config.yaml
arch: "vgg"
model: "image classifier"
dataset: "photos of arthropod specimens (BIOSCAN-5M)"
train_examples: 195000
image_size: 32
crop_scale_min: 0.7
horizontal_flip: true
targets: ["family"]
num_classes: 218
norm: "batchnorm"
activation: "relu"
channel_attention: "eca"
padding_mode: "replicate"
depths: [2, 5, 5]
kernel_size: 3
stem: "deep"
widths: [64, 112, 192]
downsampling: "max"
mixing: "cutmix"
label_smoothing: 0.1
loss: "cross_entropy"
init: "trunc_normal_002"
optimizer: "muon"
muon_scale: "original"
lr: 0.011
momentum: 0.95
nesterov: true
orthogonalizer: "polar_express"
adamw_lr_other_params: 0.0012
grad_clip: 3.0
l1_shrink: 0.01
cautious_weight_decay: true
steps: 4400
batch_size: 384
epochs: 8.7
lr_schedule: "cosine"
final_lr_fraction: 0.01
warmup_steps: 130
weight_decay: 0.2
adamw_weight_decay_other_params: 0.05
Rows from block 5 of a small image classifier, named by matrix and row number. Each number is 500 + 40 x the weight over its row's rms, rounded and kept within 0 to 999. All counts start at 0. Numbers have three digits each.
After each channel's rows are labels from the 100 images, of 14848, where the channel reaches its highest value: "strongest on" is what is common among them. Only what is clearly more common there than usual is listed. The data: photos of arthropod specimens (BIOSCAN-5M). In brackets: how many of the 100, against the usual share in percent.
# conv: 3x3 conv (model.blocks.5.conv.weight, 112x112x3x3, each kernel summed), inputs 0-55

conv.8:355649513505502469478460501481479470540506500568489473485482570519489461440373508466495328481513512486502496496477507456470509499488532496470498493499513499524499498523
strongest on: order Diptera (84 vs 30.7)

conv.63:708505485542501418483541505501497482491499498502496506479531490506459488500481498419506507512500485592547504503449322503513498500504514486481487496472497538497517504522
strongest on: order Hymenoptera (80 vs 20.4)

conv.106:500505468509406481543465579496497513501661458483496497515499523480437500477520496516484523465506459492530500559518542474581456503466500479497498460509500508551544444499
strongest on: order Lepidoptera (50 vs 7.3)

conv.100:498505515495517487581512501440495516498490504501441481502494532492509494413491499450494461598524498497468502505492525502456537499563504533496491517526487622499497534501
strongest on: order Coleoptera (57 vs 16.8)

conv.94:515602493497501487498494504493479503497496504631498584549499464498500459477419506556560522503502501499530511538499497537492503502478502484497502502512528491454500490495
strongest on: order Diptera (67 vs 30.7)

conv.58:496598500482474393511514555500510508485509513511519504477509484497494334388541536491551530446500514499511496505480499499467576481553500491514500494487503545496498497500
strongest on: order Diptera (60 vs 30.7)

conv.80:500482544535515486425543507496502489487496513470493494530497451498506498478487501430498464485502504494498507542508519511498490561497500538488495470482499480492453546497
strongest on: order Hymenoptera (51 vs 20.4); family Figitidae (27 vs 1.3)

conv.98:481585498496571486508484519503507496538539508479500501501506472503496516614486491482526499558504467511419502488494535508482507498447504447497497547487491502539490529579
strongest on: class Collembola (31 vs 1.9)

conv.26:506439489492739528567547497508501464493467500500498504561498500499489514502514539499493484523468485481501486519474451504499478503499501508503499497508480498500524504495
strongest on: order Hymenoptera (45 vs 20.4)

conv.90:521437565457503447721491504486510500509454497499501490480505502492507497475481470474515504493531520493524487500474393505544504499567496503496471571501526507503481497488
strongest on: class Arachnida (38 vs 4)

conv.31:543516536501505464495437873502502494508499486503501500500498488501553501501530502495481499507499494481501500481500501618514548500495521505498503498499486497500507506502
strongest on: order Hymenoptera (72 vs 20.4)

conv.9:523482695497497506477493487495481516500497519528497513492488435501523472478481493500495511456503508502474498478511493497518527498519501580514511502487453497491480510506
strongest on: order Hymenoptera (62 vs 20.4)

conv.7:516538486501526503501501494659500498521496500504490546512499496495448469509508500450490527509499489512503506507440481499491501500495497470495496557523484504493496476501
strongest on: order Coleoptera (94 vs 16.8)

conv.103:507504451620561547503521562504521492527519454464499497427506496499502498504504495537521499480493424494499503495525533505432597518503495503501498646565525494493489558522
strongest on: order Coleoptera (42 vs 16.8)

conv.61:657487532511511472565499487503502495511491494489498505508585434500478499531614503454505496506500493478495501500481444490503500507500500498500499499506501501499575515508
strongest on: order Hymenoptera (84 vs 20.4)

conv.11:493502495495498454591483488525497495501429457651508501476493396529547515508488511592551575340492513442495499509400385503521492500497524515496487515460574547512495485500
strongest on: order Coleoptera (87 vs 16.8); family Throscidae (54 vs 0.8)

conv.20:465495531509499528482507499498502460493515566596183497500510530507505485512523507508475455490505492518507507520517513478531463498573497493503505496518506502489474497498
strongest on: order Coleoptera (49 vs 16.8); family Throscidae (39 vs 0.8)

conv.40:450547397493364538501440522517490494485445500543539478509518506498530488499587424476519474431489515485590501506487488532520505501584487497487542486501494577476560493507
strongest on: order Diptera (72 vs 30.7); family Sciaridae (30 vs 1.3)

conv.78:532482607491502481496501493498502467486468382502474499496499434499489503448497495496498520519488550496509500436500461506497542495503532506517495511500506502644485501479
strongest on: order Hemiptera (81 vs 11.3)

conv.102:505506502512507507432429496497495495500507479548500501675498440501469486572552497501514575440497414449511500503501499500525496497494503490493501557486500481507520505504
strongest on: class Collembola (28 vs 1.9)

conv.95:368500503500582497499460497496502466501479498499504546530496487485515509469497492303482479521505506505498524496475497486500518501493515499494493483497481481508526521507
strongest on: order Diptera (90 vs 30.7); family Anthomyiidae (27 vs 0.8)

conv.28:495783471557513490500499492510507490533503489507494500501501494501496500490570499466503497503500503499609494492483499501488503502567510500498503512500489482502612599501
strongest on: order Hymenoptera (74 vs 20.4)

conv.88:492630508516517476695505475535517427459499467533494493461498507503491491492517504495502497430500546462490490499501464504511498500510516485500498496524488496517506497500
strongest on: order Coleoptera (54 vs 16.8)

conv.79:523510528499574488501494503501497516509502496506501508490501570468500500486540486496517476800505485496493597536501501495497500495493499487496513498606453506506503497493
strongest on: order Coleoptera (96 vs 16.8); family Coccinellidae (25 vs 1.2)

conv.43:558511518512495510516519502502520529504466473525500497475501503477514496513513484437514471504474499520514501360495481508466494508479497497503501463494477502470501494539
strongest on: order Diptera (70 vs 30.7); family Milichiidae (35 vs 1.4)

conv.57:482500559505542513500509499502505492475598510527511497503499586505504476517491505497503567493501460498478500517683586512499425501518501509520505504524498499512470480493
strongest on: order Lepidoptera (66 vs 7.3)

conv.25:488564479514502499485572494489492500516457508724499513503516496511631488486481499486494485512504525474580500494500496499419466499492481506492496519500520496511541504518
strongest on: order Diptera (76 vs 30.7); family Milichiidae (39 vs 1.4); family Agromyzidae (27 vs 1.2)

conv.2:468482526500500511534574503502454505517495484482504491552483488484493499549398513516503491502522594538505482477498483495368447492480497499487437507504370489515480497527
strongest on: order Coleoptera (86 vs 16.8); family Coccinellidae (43 vs 1.2)

conv.21:760491588502499445483553492517487486544503506495501501508497492500574500503548491512512509522497506479465511508504474466512617501489502545518501496497500504502312501483
strongest on: order Hymenoptera (74 vs 20.4)

conv.75:461479499491529448495501467476507502488534439467457492493496506496513454477544480495505488499476504510491496498496492493540495501484498495496500476491507513494486469502
strongest on: order Psocodea (26 vs 3.7)

conv.15:531490512499413472494500509724493462505503533588499575490510525504469517552444457535504486541512489510479503500440490497508495499501501485475625539550503522501496491508
strongest on: order Coleoptera (98 vs 16.8); family Coccinellidae (38 vs 1.2)

conv.109:453472427483502337495497521497522484512488492504499465501417490477485503464483504483475427553498554502510479491535502510476508539465504496508492490506479487505623409486
strongest on: family Cecidomyiidae (30 vs 1.3); family Mymaridae (26 vs 1.2)

conv.12:508506476494495493503764505498503500501499501493500500432479493495458496487466516497501501482495672497502512484498505521478507505500497520499503496500479496492488509490
strongest on: order Coleoptera (60 vs 16.8); family Coccinellidae (40 vs 1.2)

conv.93:422771544523480483555495492509452475503508505527503499486446524520489512483511496482516464503495510486448494502496508464436501500498500499501498494512486500489488508509
strongest on: class Collembola (34 vs 1.9); order Entomobryomorpha (25 vs 1.4)

conv.68:508633496516479509516502461503499610581545622483504496424493562500502494489369503477485513492513412511499499509663511503475498504494502498498507511482503486609512514497
strongest on: order Lepidoptera (60 vs 7.3)

conv.85:478518524493556473522518498525492571501487502492469493509508195523560510526546493464511481497493495500499498474496375522553500504525522517500471503494553599514507509503
strongest on: order Coleoptera (51 vs 16.8); family Corylophidae (29 vs 0.5)

conv.6:433524722480498359458471483489500521524522500507502499502501501494499500475484488491499532525522518497502489495504507505479523500498513502497500528501495506581493507490
strongest on: order Hemiptera (75 vs 11.3)

conv.51:513511534499508487502540523498493510492517511576497492492518507510498495521242492466486448475536511506516496497515509521475504512506491499497497494491497501509487508530
strongest on: order Diptera (86 vs 30.7); family Milichiidae (39 vs 1.4)

conv.34:522481471482583460506482503500511513554499446500501500506519440495485539604486497488498583528515498595556497474514525505545529511500497496500497541481503490515501501604
strongest on: order Coleoptera (37 vs 16.8)

conv.82:525539497564519498591521519502495502511548493498533501519527506520508503493479502496500482614536502546488501435501508510502456499499492476493499502494489493500515500546
strongest on: order Hymenoptera (66 vs 20.4); family Figitidae (28 vs 1.3)

conv.33:486502538500491490497495510720499488509501491529500532505511490459530502452485499347495502636491503489546530498488497502494464499499498496491498501540500490368485517470
strongest on: order Coleoptera (99 vs 16.8); family Coccinellidae (51 vs 1.2)

conv.38:815484507525512388527496492501501497500494495494502500499517497504495499513508508486452503491504456508515512501484486543443494509489495498497500501479489497484507501574
strongest on: order Hymenoptera (74 vs 20.4)

conv.19:551458482510475624526520480493504477477504340511506504497505468502499514475435532507495506455458559502504500489496477493496494517512500506504494492448522511511494504502
strongest on: order Coleoptera (92 vs 16.8); family Coccinellidae (62 vs 1.2)

conv.70:581487568493490494535498471510532414501502490466486503501478501488500685477445491502506500473489502508498503503479502473497523500448506492494505463546500415545490444523
strongest on: order Diptera (66 vs 30.7)

conv.3:477587580502542422497462471491513490506505489511493487495530499480537483458514497544532500534530450499524489510501497649525486500509499485515500540538525493509501480450
strongest on: order Coleoptera (66 vs 16.8); family Coccinellidae (33 vs 1.2)

conv.46:661502522502470511509506489498513505501516513500498495498499516499533483495447492492488503490494555499479492491502502492500504505499513547506499492498492484507478515498
strongest on: order Hymenoptera (51 vs 20.4)

conv.0:518507486504507346537497501493494465498482500469500499458535524501473531522471510409486524462498499488506499492480494496478482490504506491499471518460486501509449491554
strongest on: order Diptera (92 vs 30.7); family Drosophilidae (30 vs 1.3)

conv.27:491567504492503493496521487493456614517501497493500505547494504553500492508537534491516434504596573496497486502483551501511497485517493543499496637481444455508502497554
strongest on: order Hemiptera (54 vs 11.3); family Cicadellidae (28 vs 1.1)

conv.54:839498552498499476502492466513500498499502480482500501506496460493541521468490498481499500509501500482492503507498479495495536502502523507498489516506500491507505493508
strongest on: order Hymenoptera (73 vs 20.4)

conv.32:401762511501518492417493525470536506485548490500504500507511501507505499574596502483498489501503503496490500575507499474494469519495504495508500490504542556511517486509
strongest on: order Diptera (65 vs 30.7)

conv.59:502522498501516444490508500513461521481500511524498543480493555515501492493218502496460549518513499465495501514494461522480503497497497519494502534557482499496474484512
strongest on: order Coleoptera (71 vs 16.8); family Chrysomelidae (25 vs 1.4)

conv.37:586582560480537422513528477497544466492499353488491499483500493520503494480521498485475517533505498492498489499513479492493513538500500496537500513496490513505537474539
strongest on: order Hymenoptera (53 vs 20.4)

conv.17:519500806502513485500503497510495487498500500501500500502500499501500547498494500478499473506502481507501497528489519502479499504545502500500494499501501495493500502537
strongest on: order Hemiptera (84 vs 11.3); family Aleyrodidae (35 vs 1.1)

conv.47:467492494487470404573467491541522510515560539481525478462543500502528521554466299501495482492494337493488498499523512544532387482516504502524498501560502501500503498509
strongest on: order Coleoptera (60 vs 16.8); family Throscidae (37 vs 0.8)

conv.72:480408506474471480515425493441494514485493679485509541526497539490499493477487490475499488472464429506527504500553532549562463497514507517487499500528508497508534511507
strongest on: order Diptera (66 vs 30.7)

conv.4:473546515494504494504461509499504424484503564437479503496493535505508494464501484493500496491491489498491487496500492535505499499503498515496491502558502497512497493499
strongest on: order Diptera (84 vs 30.7); family Drosophilidae (33 vs 1.3)

conv.23:488421710501553462499501522501493466498538502490502501549510511503470472493491479499502508490499510479457500502500500469492500514493507490496497498479476500461499490568
strongest on: order Hemiptera (50 vs 11.3)

conv.84:325499503500489500498501511495502502487535503486500487492505502500496503504424497510495503514499466502521499495499513494525481500490502495502500484513506489547500497503
strongest on: order Lepidoptera (28 vs 7.3)

conv.76:509441537522562496500500525503483423465507500511498498502515407485492508780664543505458512456483493507515501506482517508499462501520474505514522506505540537477496495494
strongest on: family Limoniidae (30 vs 1.3)

conv.86:540529489495508456497494495487541551500504478518555498494502419503519505564488480496467499520493436507498495488500491483601497493512500519545496525498499501503500496579
strongest on: family Limoniidae (27 vs 1.3)

conv.48:460560540496486474524505480499513502507507550484484497445498512502575530519662478409498546478489475497559487510578536466518507526501498525517499484511545550508513504483
strongest on: order Diptera (70 vs 30.7); family Limoniidae (46 vs 1.3)

conv.45:430508528562535504482484444495486486510480417532454503480512497516504499552499389519429470410505376516453511481500499495439473520452500462451503506501478494488558499522
strongest on: class Arachnida (43 vs 4); order Trombidiformes (35 vs 1.5)

conv.97:527456500502506379492506472501520354507497505450498510483499543489537505464515495482494494604488499504586506500504479497494499500500513469508493471502503438515615497536
strongest on: order Hymenoptera (52 vs 20.4)

conv.92:455489484473436478516426504449483499489497445502448500493519494492504524492453510460451480588542557485489526442497489472482476540488496476498503499488531464492499488508
strongest on: order Hymenoptera (62 vs 20.4)

conv.42:492460516514505483501496462477479470503421492511495502639495463496511499489496494497499479500499694495515524486497474495492497524508488503502501492491479500523551492494
strongest on: order Hymenoptera (58 vs 20.4)

conv.65:479487584538541508495496535480492652484503510516496496513500503502502501524506509487500503484512512500480499502503518492487505497516493506503494479509503476439464502499
strongest on: order Diptera (72 vs 30.7)

conv.56:404505560503456479507523489534505513554501574502500570480494522541473475462514465397496500415459500581485501474497479514531509510457518487484500506508448487491480505552
strongest on: order Coleoptera (47 vs 16.8); order Hemiptera (38 vs 11.3)

conv.13:525499676510636430489509502502510497499473499499505520514506502514495499487505494497542510485499496528473500499500499511454532502485501497492503485508503554501495480505
strongest on: order Hemiptera (30 vs 11.3)

conv.110:504385468512541484496472517489540509480436497457503485487482474491492502491504509497426503507494498503504538507464461515512475557507499488497515472518498501447482512497
strongest on: order Diptera (81 vs 30.7); family Drosophilidae (49 vs 1.3)