config.toml
targets = ["family"]
channel_attention = "eca"
stem = "deep"
widths = [64, 112, 192]
epochs = 8.7
lr_schedule = "cosine"
Rows from block 7, named by matrix and row number. Each number is 500 + 25 x the weight over its row's rms, rounded and kept within 0 to 999. All counts start at 0. Numbers have three digits each. After the name is the row's rms in percent of the matrix's.
# conv: 3x3 conv (model.blocks.7.conv.weight, 192x112x3x3), inputs 70-79, a 3x3 kernel for each
conv.50 061:514502501500502502500506501500501404498500393484476499499509512523500544493498506516498498511502499500500497499500496505500473507527515518499505503512515499504504501500499518501496506501501499500500508500493509504489499500500501501500501500499574505500519515500500501500
conv.51 061:466500500498498500499492498563500530499498518504500556714631617773628489583491468476483480500499499502500498494500500497503500500501503463461464499501501454499500500501499500503500497499500503502529497497500500500499498501514500500502499500501500502500500500504501500508
conv.52 072:503501502501500500468501501539592501498502507493499607505488489501501499501499493500499501500499501504501500438500522499587500510513500480489500483501480504501527511503500504506501503502500504420485500499511499500498503500500503501500471491490502500506501501500501499550
conv.53 086:500511500501504500501504500500523501465499501492500485497499501502500501512500500500504500502503500502502502501504492543500471500499490500500500499499499500501501502501498500499500462494497501500477500500495504501499500500498513502525507502500504501614528501519495498499
conv.54 081:499496492500500496504499461496466472500500500497500539500501500500501506500501498500497503502497505503500507500502507500508506501476523500499501497498500498499502500500472499500474500502520500500471500499498500495517475501526493500505499491497500500498524500499495495493
conv.55 073:492500486491500481499461427500497470500499500505502499573607560534500601535500607500502500500502497520527501473502501493450502498496471500496497496500500589499496486492501474497503498499530495498523500501600498503515503501519501500508504497503502501486500500466450500501
conv.56 039:499499505500500504488499505499503470520503501501500500500502499499500484480461309456463500434472484419500500505490496492499429501500500494502500509509506504502511501500499525500506500499502501500501500500507500493501500502500507510502504618527521498508503500505504529504
conv.57 053:490431498499500500480500500492499495473487500496495496457494467467500498500499493520503502500501504499439477403499499500499493473446475487500507493474486497497498502501499501501500500500500499504533501500531500499512501512523500501503496501500487496500495500502502501500
conv.58 057:504497489500500499502505500512501502518512508518498505500500500500500499461486475499500509501501508498500500511500525503557505565562516496500486498500495500497461501500499502500499499498499503499481502500484501503500487499499501499499501499451499494506500497500500501500
conv.59 234:500500522500500545500500537506500479506524498500512498500500409502500475504500449500500641500500506500501505503515529500495503500499501500500527500498500500500500499500499500508500503512500500494500500490498500499497501501501500500502504500502500501494500500500500500500
conv.60 113:504498499508500500500501499485498502499499500500438445499493482499487465501500500502501500500500500504494480506506522507502517500514474501496500500500500500503500494496503497500500500500499500511497504500496500500498499500448493500494493500501515499599508500531505501500
conv.61 059:500502520500500503503508538497501499499500501466501520464502505502504531500500537505511426502509500500504501479500507497488504513495501457498459497500487501495499509500500517503501503500500501505500500508508490500498554500487500500473501501473502514501501513507508531535
conv.62 075:504501493518500500504499490562494497500499504548501508492495499500497498497495498500494441499497500498497500504507508501518501523516500500494478500499500500506504493497501485500499500500484500499506506499535513499541500507491500499494501501461512519498501526527514519502
conv.63 080:467500500500500503499500498500500501535525525500521500503519559486501507524512497433454493500496500500500499499492487501499499529500499498498501500500500501509501506501499500500500504500500499498500503532520507505501501499498500500499500501500505503500499500500497501500
conv.64 082:501500492500500500500500500492494482500497498501500533569498351519797554506575719413500501475500500498500500499500564499499501497499504505501500430500500468500501499503500497500499499500500539514504626504514542493511601497499496498500500500500500513526488498499497496499
conv.65 060:500541501527505502501500499503501501500500500498491490511525501498491477492477493476498494501498473494499500500500500520503501513505515463485503496502523489522542519504501519503500545520500512501501501500500500499495479500500495497496472470477514500477573501500502504502
conv.66 188:504500500500498497500500500500500504489495500503500496502500500503500500507502499500501501500500500500500500498500500493502527504500501501502502515501501500496498499500497500499499500500500512500497502503500508500503500500495500500500503500500526501500485517563501500500
conv.67 065:499499424500500500500500499497500508499500500493502535527503504536501522504503506494500473497500499498454483455500500498499491518499498502498500502505506492498505495499499500500499476505504499498496500500494500500483499500490500502489502500485500499500499497498502500500
conv.68 059:500464499501501489428491427498499504511500547517501505498500499499500511521515528500500500500501500499500499500465500499497500504494497497501478501500489501519510499499506500499500498503505500500500500501501500506500490500499500501500500500499513504502509504500500501500
conv.69 159:520500489499499499496478492924500286505500500556518601500500501500500500500487501501500500499483500499457495500500500509502501502500501504500499507500498500501500500500500500500506500500510500500500500500498500498496499500500499500499497499500500500501500498499501500500
conv.70 108:499497498508498499506496499500501499499500500489500499500500499500501500493500501495492500497497500501500502490496488499491480496499502491469498495477497494500516501491500508500499524503499499498498499499496501501500497496500497496496523520501500500485500500493455500491
conv.71 115:502500500501501500502512498501500500500500500504500500500503504500498446453437500500497496501500496476517500498492499499494500501496447493498499500499501505507499506509501501505503500500501500500500500500501501508500500496494498498499476465500448465499497499499351406497
conv.72 128:498507500501500500500501490503505501507510499477505499500497500500500500500500500503500500503500500501500500502500497497495498487496499507511504501472498500498492500500500500500500500500500500544500500516505499554516500501499501504500500501501502500500500464500449500500
conv.73 071:500500500499500501521521539499479495499499495499498487500500503555568500500500401500500500501500500481499494392505509500502527498432511496488477481457450487500475485501499487501499502501500499501499501500501500500502500497490499500439467487455485499489497500490496500486
conv.74 152:500500500501510500500506500500500500500503513497499524501500500502500499502494486518500500505505501504519500500499476496498425492486474501500500500500468499500498502500516508501517507501529500499500500500498477499432500500489500500497499500500502500544501500493543499627
conv.75 056:501501500500501499500500499578496459499504482510509422506502506498500500499503495498498500497498499496498499544499499501501499499499505487490488500499500496498509501501501501516530524523501463500497500501499491500495499500508500500500500500500499497499499494496487492497
conv.76 076:494487512492494500498446500500500502749753499517504472500500502512503500512502500496500508494499500495487500533519501555500506533500602515506500499497498505501507501499500499499500504503508500502500501502500486500500527500500506503500501507505499488483497498495488499495
conv.77 073:499502501499500500455499499266500498502500414393407340418495492500500500456506484499498501500500502503501506515500463500497502379517509652484479497490488496492496499502502499500499500499490500500498503500500503492480493499504498499499503500499574531517525500501514505541
conv.78 073:500498499497499500500500500507500490500506504495502504500501514525501504514505500500500503500500503496500510498500500501500502455505506500501504484500500498500506499497498500498500497493500506505509501503557500513507497497491496499500494499500461463400496500499501500500
conv.79 050:480501505489500504498500500515506500499498500404466494500500501499500506500492532498502502497503500494499502466475491480500496453480494495499493500502500505500500592501502520497501716499500501500500501499495502501490519527527505512510501519531502500469500500481489482477
conv.80 054:506499515514501500506500498501495500502499503536500463455497362468493500470497508498532513501500500501499485489500497521502500500501509515500501500501500500500529474485500501500499500499468510499500501500500500478494503504528500501512500501504500498432496500501499500499
conv.81 052:501499499500501502500500450500500480495498499577487503473500501494500498498493497489499499500505499514501500498499487499494500498495560501506484498508519501503504494504477501504500505535546500500501500500502501499497499509500500498499502500497499500482498500480484476498
conv.82 075:500499496500501500408501500504501500517510506500499503499531531504510505501529488501505500502509500513515501499500500512501500496502500412496500500499489568512498497490500494500500494500500501507499504501500503503438497500504500500500499499500500494497500500501509509505
conv.83 148:507500500500500489500494484503509540493501500499497495499500510500500514485500503509504500502501500496488496481488448500500501503500500501504500501503507504500501499500499499498494500499479499500492500500503502503534523503507500500501502501500499500501500501501500500523
conv.84 074:502503501503500499501494499500485500499485497508501491488498499500452403502499486500511500499509500500502498489499508506499502500496509501515512501528515508614499499499500498485501496494501500500499502503500501501477500501500500502500499527501501557564500497494508715501
conv.85 098:500500498500500500500501500501500500500500500509500499439493493481493480536500500501500498500500499500500500538501500523500500421500500680499501505500503447515500523500499500495500499493500512496499748499509325498501501500500500504501500528523500500499499504504500501500
conv.86 055:503510508501501531497499498500500497501505499499506495500502500494501614499504503497502505501505506501499499511501501500502498499498500502505551457499500498491484509515502513520530522510555503493468431501489408492413512503500500501501441501498494499464492499500479500500
conv.87 094:500484500501505504502500500491478505546514503561499565498487489498502510582501519501590501500500500501499500502500500479500500499500500473499499479504500499503501504500504500500501500500501500495498490497500487493499500500500505500501504500500463469506502501506498500500
conv.88 073:500500500499500501497499497502504501500500499501501499490500395494502508237488469517500498495499499499507512510500509502499498502501500498500501501503482500496477491479499491485494498493499505502505498503503450479551496496498500501501501500501493500490501501492499476302
conv.89 066:508500520501500505517516501495501459501505471500503353493501501508501501529503500483502571485501507502502500491499500502500500505504498499530559498500500503500507501492500500500499496499498447499498475500500499500507502500510501501500697518519500488500500497501500481290
conv.90 113:524501500504500500518510501500500500504500488504506500498496497507498455487498499509500499501499497495495499499500500500501509480500501500500492501509500466490479500501526499500504499502500500500500500500500486494499501500500500500501496501510506501500500501500510448518
conv.91 059:508500501503500516512500509503502501500495492490485486424502507446500499492499463498497498497490500499492500496499378500538500501447652500500496497500501595465500513508500504500500548511515503501499501501500499501549454476500500500500497486499542503498500500500500474499
conv.92 079:499500501510499500496497495494495500495500504499501503494501501473500501511504506500501503499500510495500503500428483499431676765501501501446490498516492498512504506500499500500498501500499519502499501501497542530499477501502500500500498494501500500551505576527512501496
conv.93 048:499499492498499416496471431503500511500498500510506499501506625500504550667499503495500501493499502500499500545500504500496499462496498585497499501503505493500500500500500498500500480500495503500476502500460512506500498500501500500500462503502506468467531501501501512503
conv.94 182:500500500500500500500500500507501502508500500527500500501501500503501500500500500501500500500500500500500504486500508500500500502475483492499500500500501501500501499500500500500500500500500505500499508502501502501501497502500499500500498500501497500502500500500500500499
conv.95 057:502499499502500497510499494500501492509503502505500509523518557501501500565546501500514500521502500499498498513520509508521502505501501500587499499517497517509391500498499499500500500499496500451500502500499505502496467502501501509511503503500500493479501502402421495485
conv.96 071:502500504500500500396466440497494487507496483505508500529509495517504491540524500501501500500494500500418496499500501499494501500497500490500504498493500460500414501500500500499500577519507489503505500501504468499499500501509500500500495496496500498493499513493545542503
conv.97 082:484499498499500500500500500506508502503507502501499500481474484498500500497499502499498503503500501523500500500506511500500501501500500493499507500533501500498500500500498500499498500497494500500500500500500500496502498500500497500501497500500494500500500500498500501510
conv.98 096:500499501500501503500501502501501506583503506531523501499508500493498495436482499502500500491499501505503509497500499501501497498481489497499477498494483500485496502501501504500500502504500500499500500499518501500503500500499500500500487505501502501500609755684488500574
conv.99 109:500503501500500500483500500502500495502500500505505500441499500485500488497754487500500500497500500479500506500498499500500499494499500507501503500499495501500491493500503500500500512500500502502504521500500515500500500502500500499498499500500491494497500500500500500496
conv.100 068:500499542500500523500576516500499499499500504499502458477488401498500384389416366502497492500493495500498504525514508537531513531519507494496500497500500497497500499500501500499500498498498502500499513502502501501502422500500501501500500496497506510489509506500503501497
conv.101 070:500495495500497498522500502513528489514515489501499333501501536501501500596501500500498516500499513501500500502419500501500500493498500504500499500500499500500497461500500486500501495501501500500470500500499487500499500500501500500500468486499499499503476503502497504502
conv.102 113:495501507500501500501501495493500507497501501501471414500500552500500499496501500501501501499500501499499500501501498500500486489499472499498499484499500500501498500500486500500498500500500498500501499502510477500503499500499499539500499500500505561509497517547502502533
conv.103 124:510516514500431504500500684499500419500501500499494566500500500499500498500451431499500501499500501499498500500501507503500520502515532501507494500504497500501531500498489500493497499497499500501499499500500499502510413501493504506496494496427498496500499499501528508534
conv.104 079:469497476500500498498492498505500491515500500502504500500500502500500505500501502500500499501501499501500487500501500507500500501500525505500506515500500502496506500500490500500502500500511499500500511509505516522499505500500500500500502500500498500500500500498500500518
conv.105 111:524500500503504587491501500486480464470452433498497484500500500494500500494499497490495505481500487500500498491500500493499499500500499441502500497502499501502500501500500500500491500500500500530500698625513508501512493497499496496499499493499490500499500507496500500500
conv.106 161:500498499499591492493500500500508507498523500501510498488498496497498482499499504500498491499473481500497494499474500496485500486487499501500503500500503499495496501502501499504503500500505681499496500515598501514540500501500502500500502500500499500499500502489490473493
conv.107 072:499508501500500491500500481500502481440469488453499500535500485523498470500495456500499500498499505497499492500500495502498500501499454502500452507501500498500499499498500499496497500498497501500502500500500499478500439486489497499499489496500496470491443425486484464423
conv.108 089:499500500500500500509499499501502507502500500503499467455496488435500500445502423496500500498500500506502501500500500499499500499500467497495497500500498500500499492500500499500500497500501500500500500500499499499511500500500499500429496500430489491486500500499500500496
conv.109 178:499498500500499500500500500514504497501500490500501488500510513500501505500501500499499500501500499499503504491500502495495500497493500499531502508505500510501500498500498500499498500500498497501500500500499500500501502501501502500501500500500500501515500500499500500499
conv.110 066:516501506503501504506498500507504601500500502563499501496500503498528508501537513535570501510500500572499505501501500497500489500500499500502500493497524492497508498504505494499517497498513500500500499494499486497492504573514500504498496499502501497497512532500515534504
conv.111 190:483490498500500500500500500501499502502500500505499500499502500499500500497498486500498512500500500500500500500535506500500500499513500500504459495500497489500495500500499500500500498500501484522500498500499496500499496498500500500500491498500506502500508503500506502501
conv.112 049:497497499501500500501500341569500500499499507499501509498500499500499498500525542488500484497500495490499479498499500501498500502503500501498499500500500523504504499501500491499500500500500500509506500500499500502490486500500499500500499499499500501510499500498495496500
conv.113 070:501500500500500500497500499500522526500501511503503514501500696500507508701505504540514501500500500672501489495506500503506500503500500509499497502499496498502499479498498500501496504503500479499499504499499396500498500499501500500501501500500476498502500558463500497447
conv.114 065:502500502500500495623524546501505502500499500532500506502500467500503501498500516499498491499500465502502485500500505509509507500499648498505524497500513494501556508495497502501500487500501499496498500500491500500487498501503496500461456500492473503510490500490493476492
conv.115 069:507502502500501500452501502504501494502500498490497361517499541500498509535500507616498496488487493478480498500501530500500500504497495495499510469500498500503502501503503502501502501500500474493500486498496486497499517501529516502509618502554501500498501500499514507472
conv.116 060:506549504499499500500500501500501501464486501500502499562501588500496495500500499498523503500500501496500476470498487484500498500499500497492459499494502503507473519500500502500500499499501501501500495501510504505563500498501501500502502500500469499479500499501511501523
conv.117 066:507500500502500500498500498524540535499499504500469502502500499500489492500461499499499499500510500500500500502500498497500483498498528500499500502499509499497499563506507510501500505504501482498499505499510499498498501500500501501500506500500482296482456460496501499499
conv.118 053:495500456543500499500500501437487405506489460502376355499499499498498497616513514500501499503500495518502501508500508499503499499501499502530501503501501500511502487482478486489500500481488499501500499501500499497447486500487499498500500511500428501452500501493498492495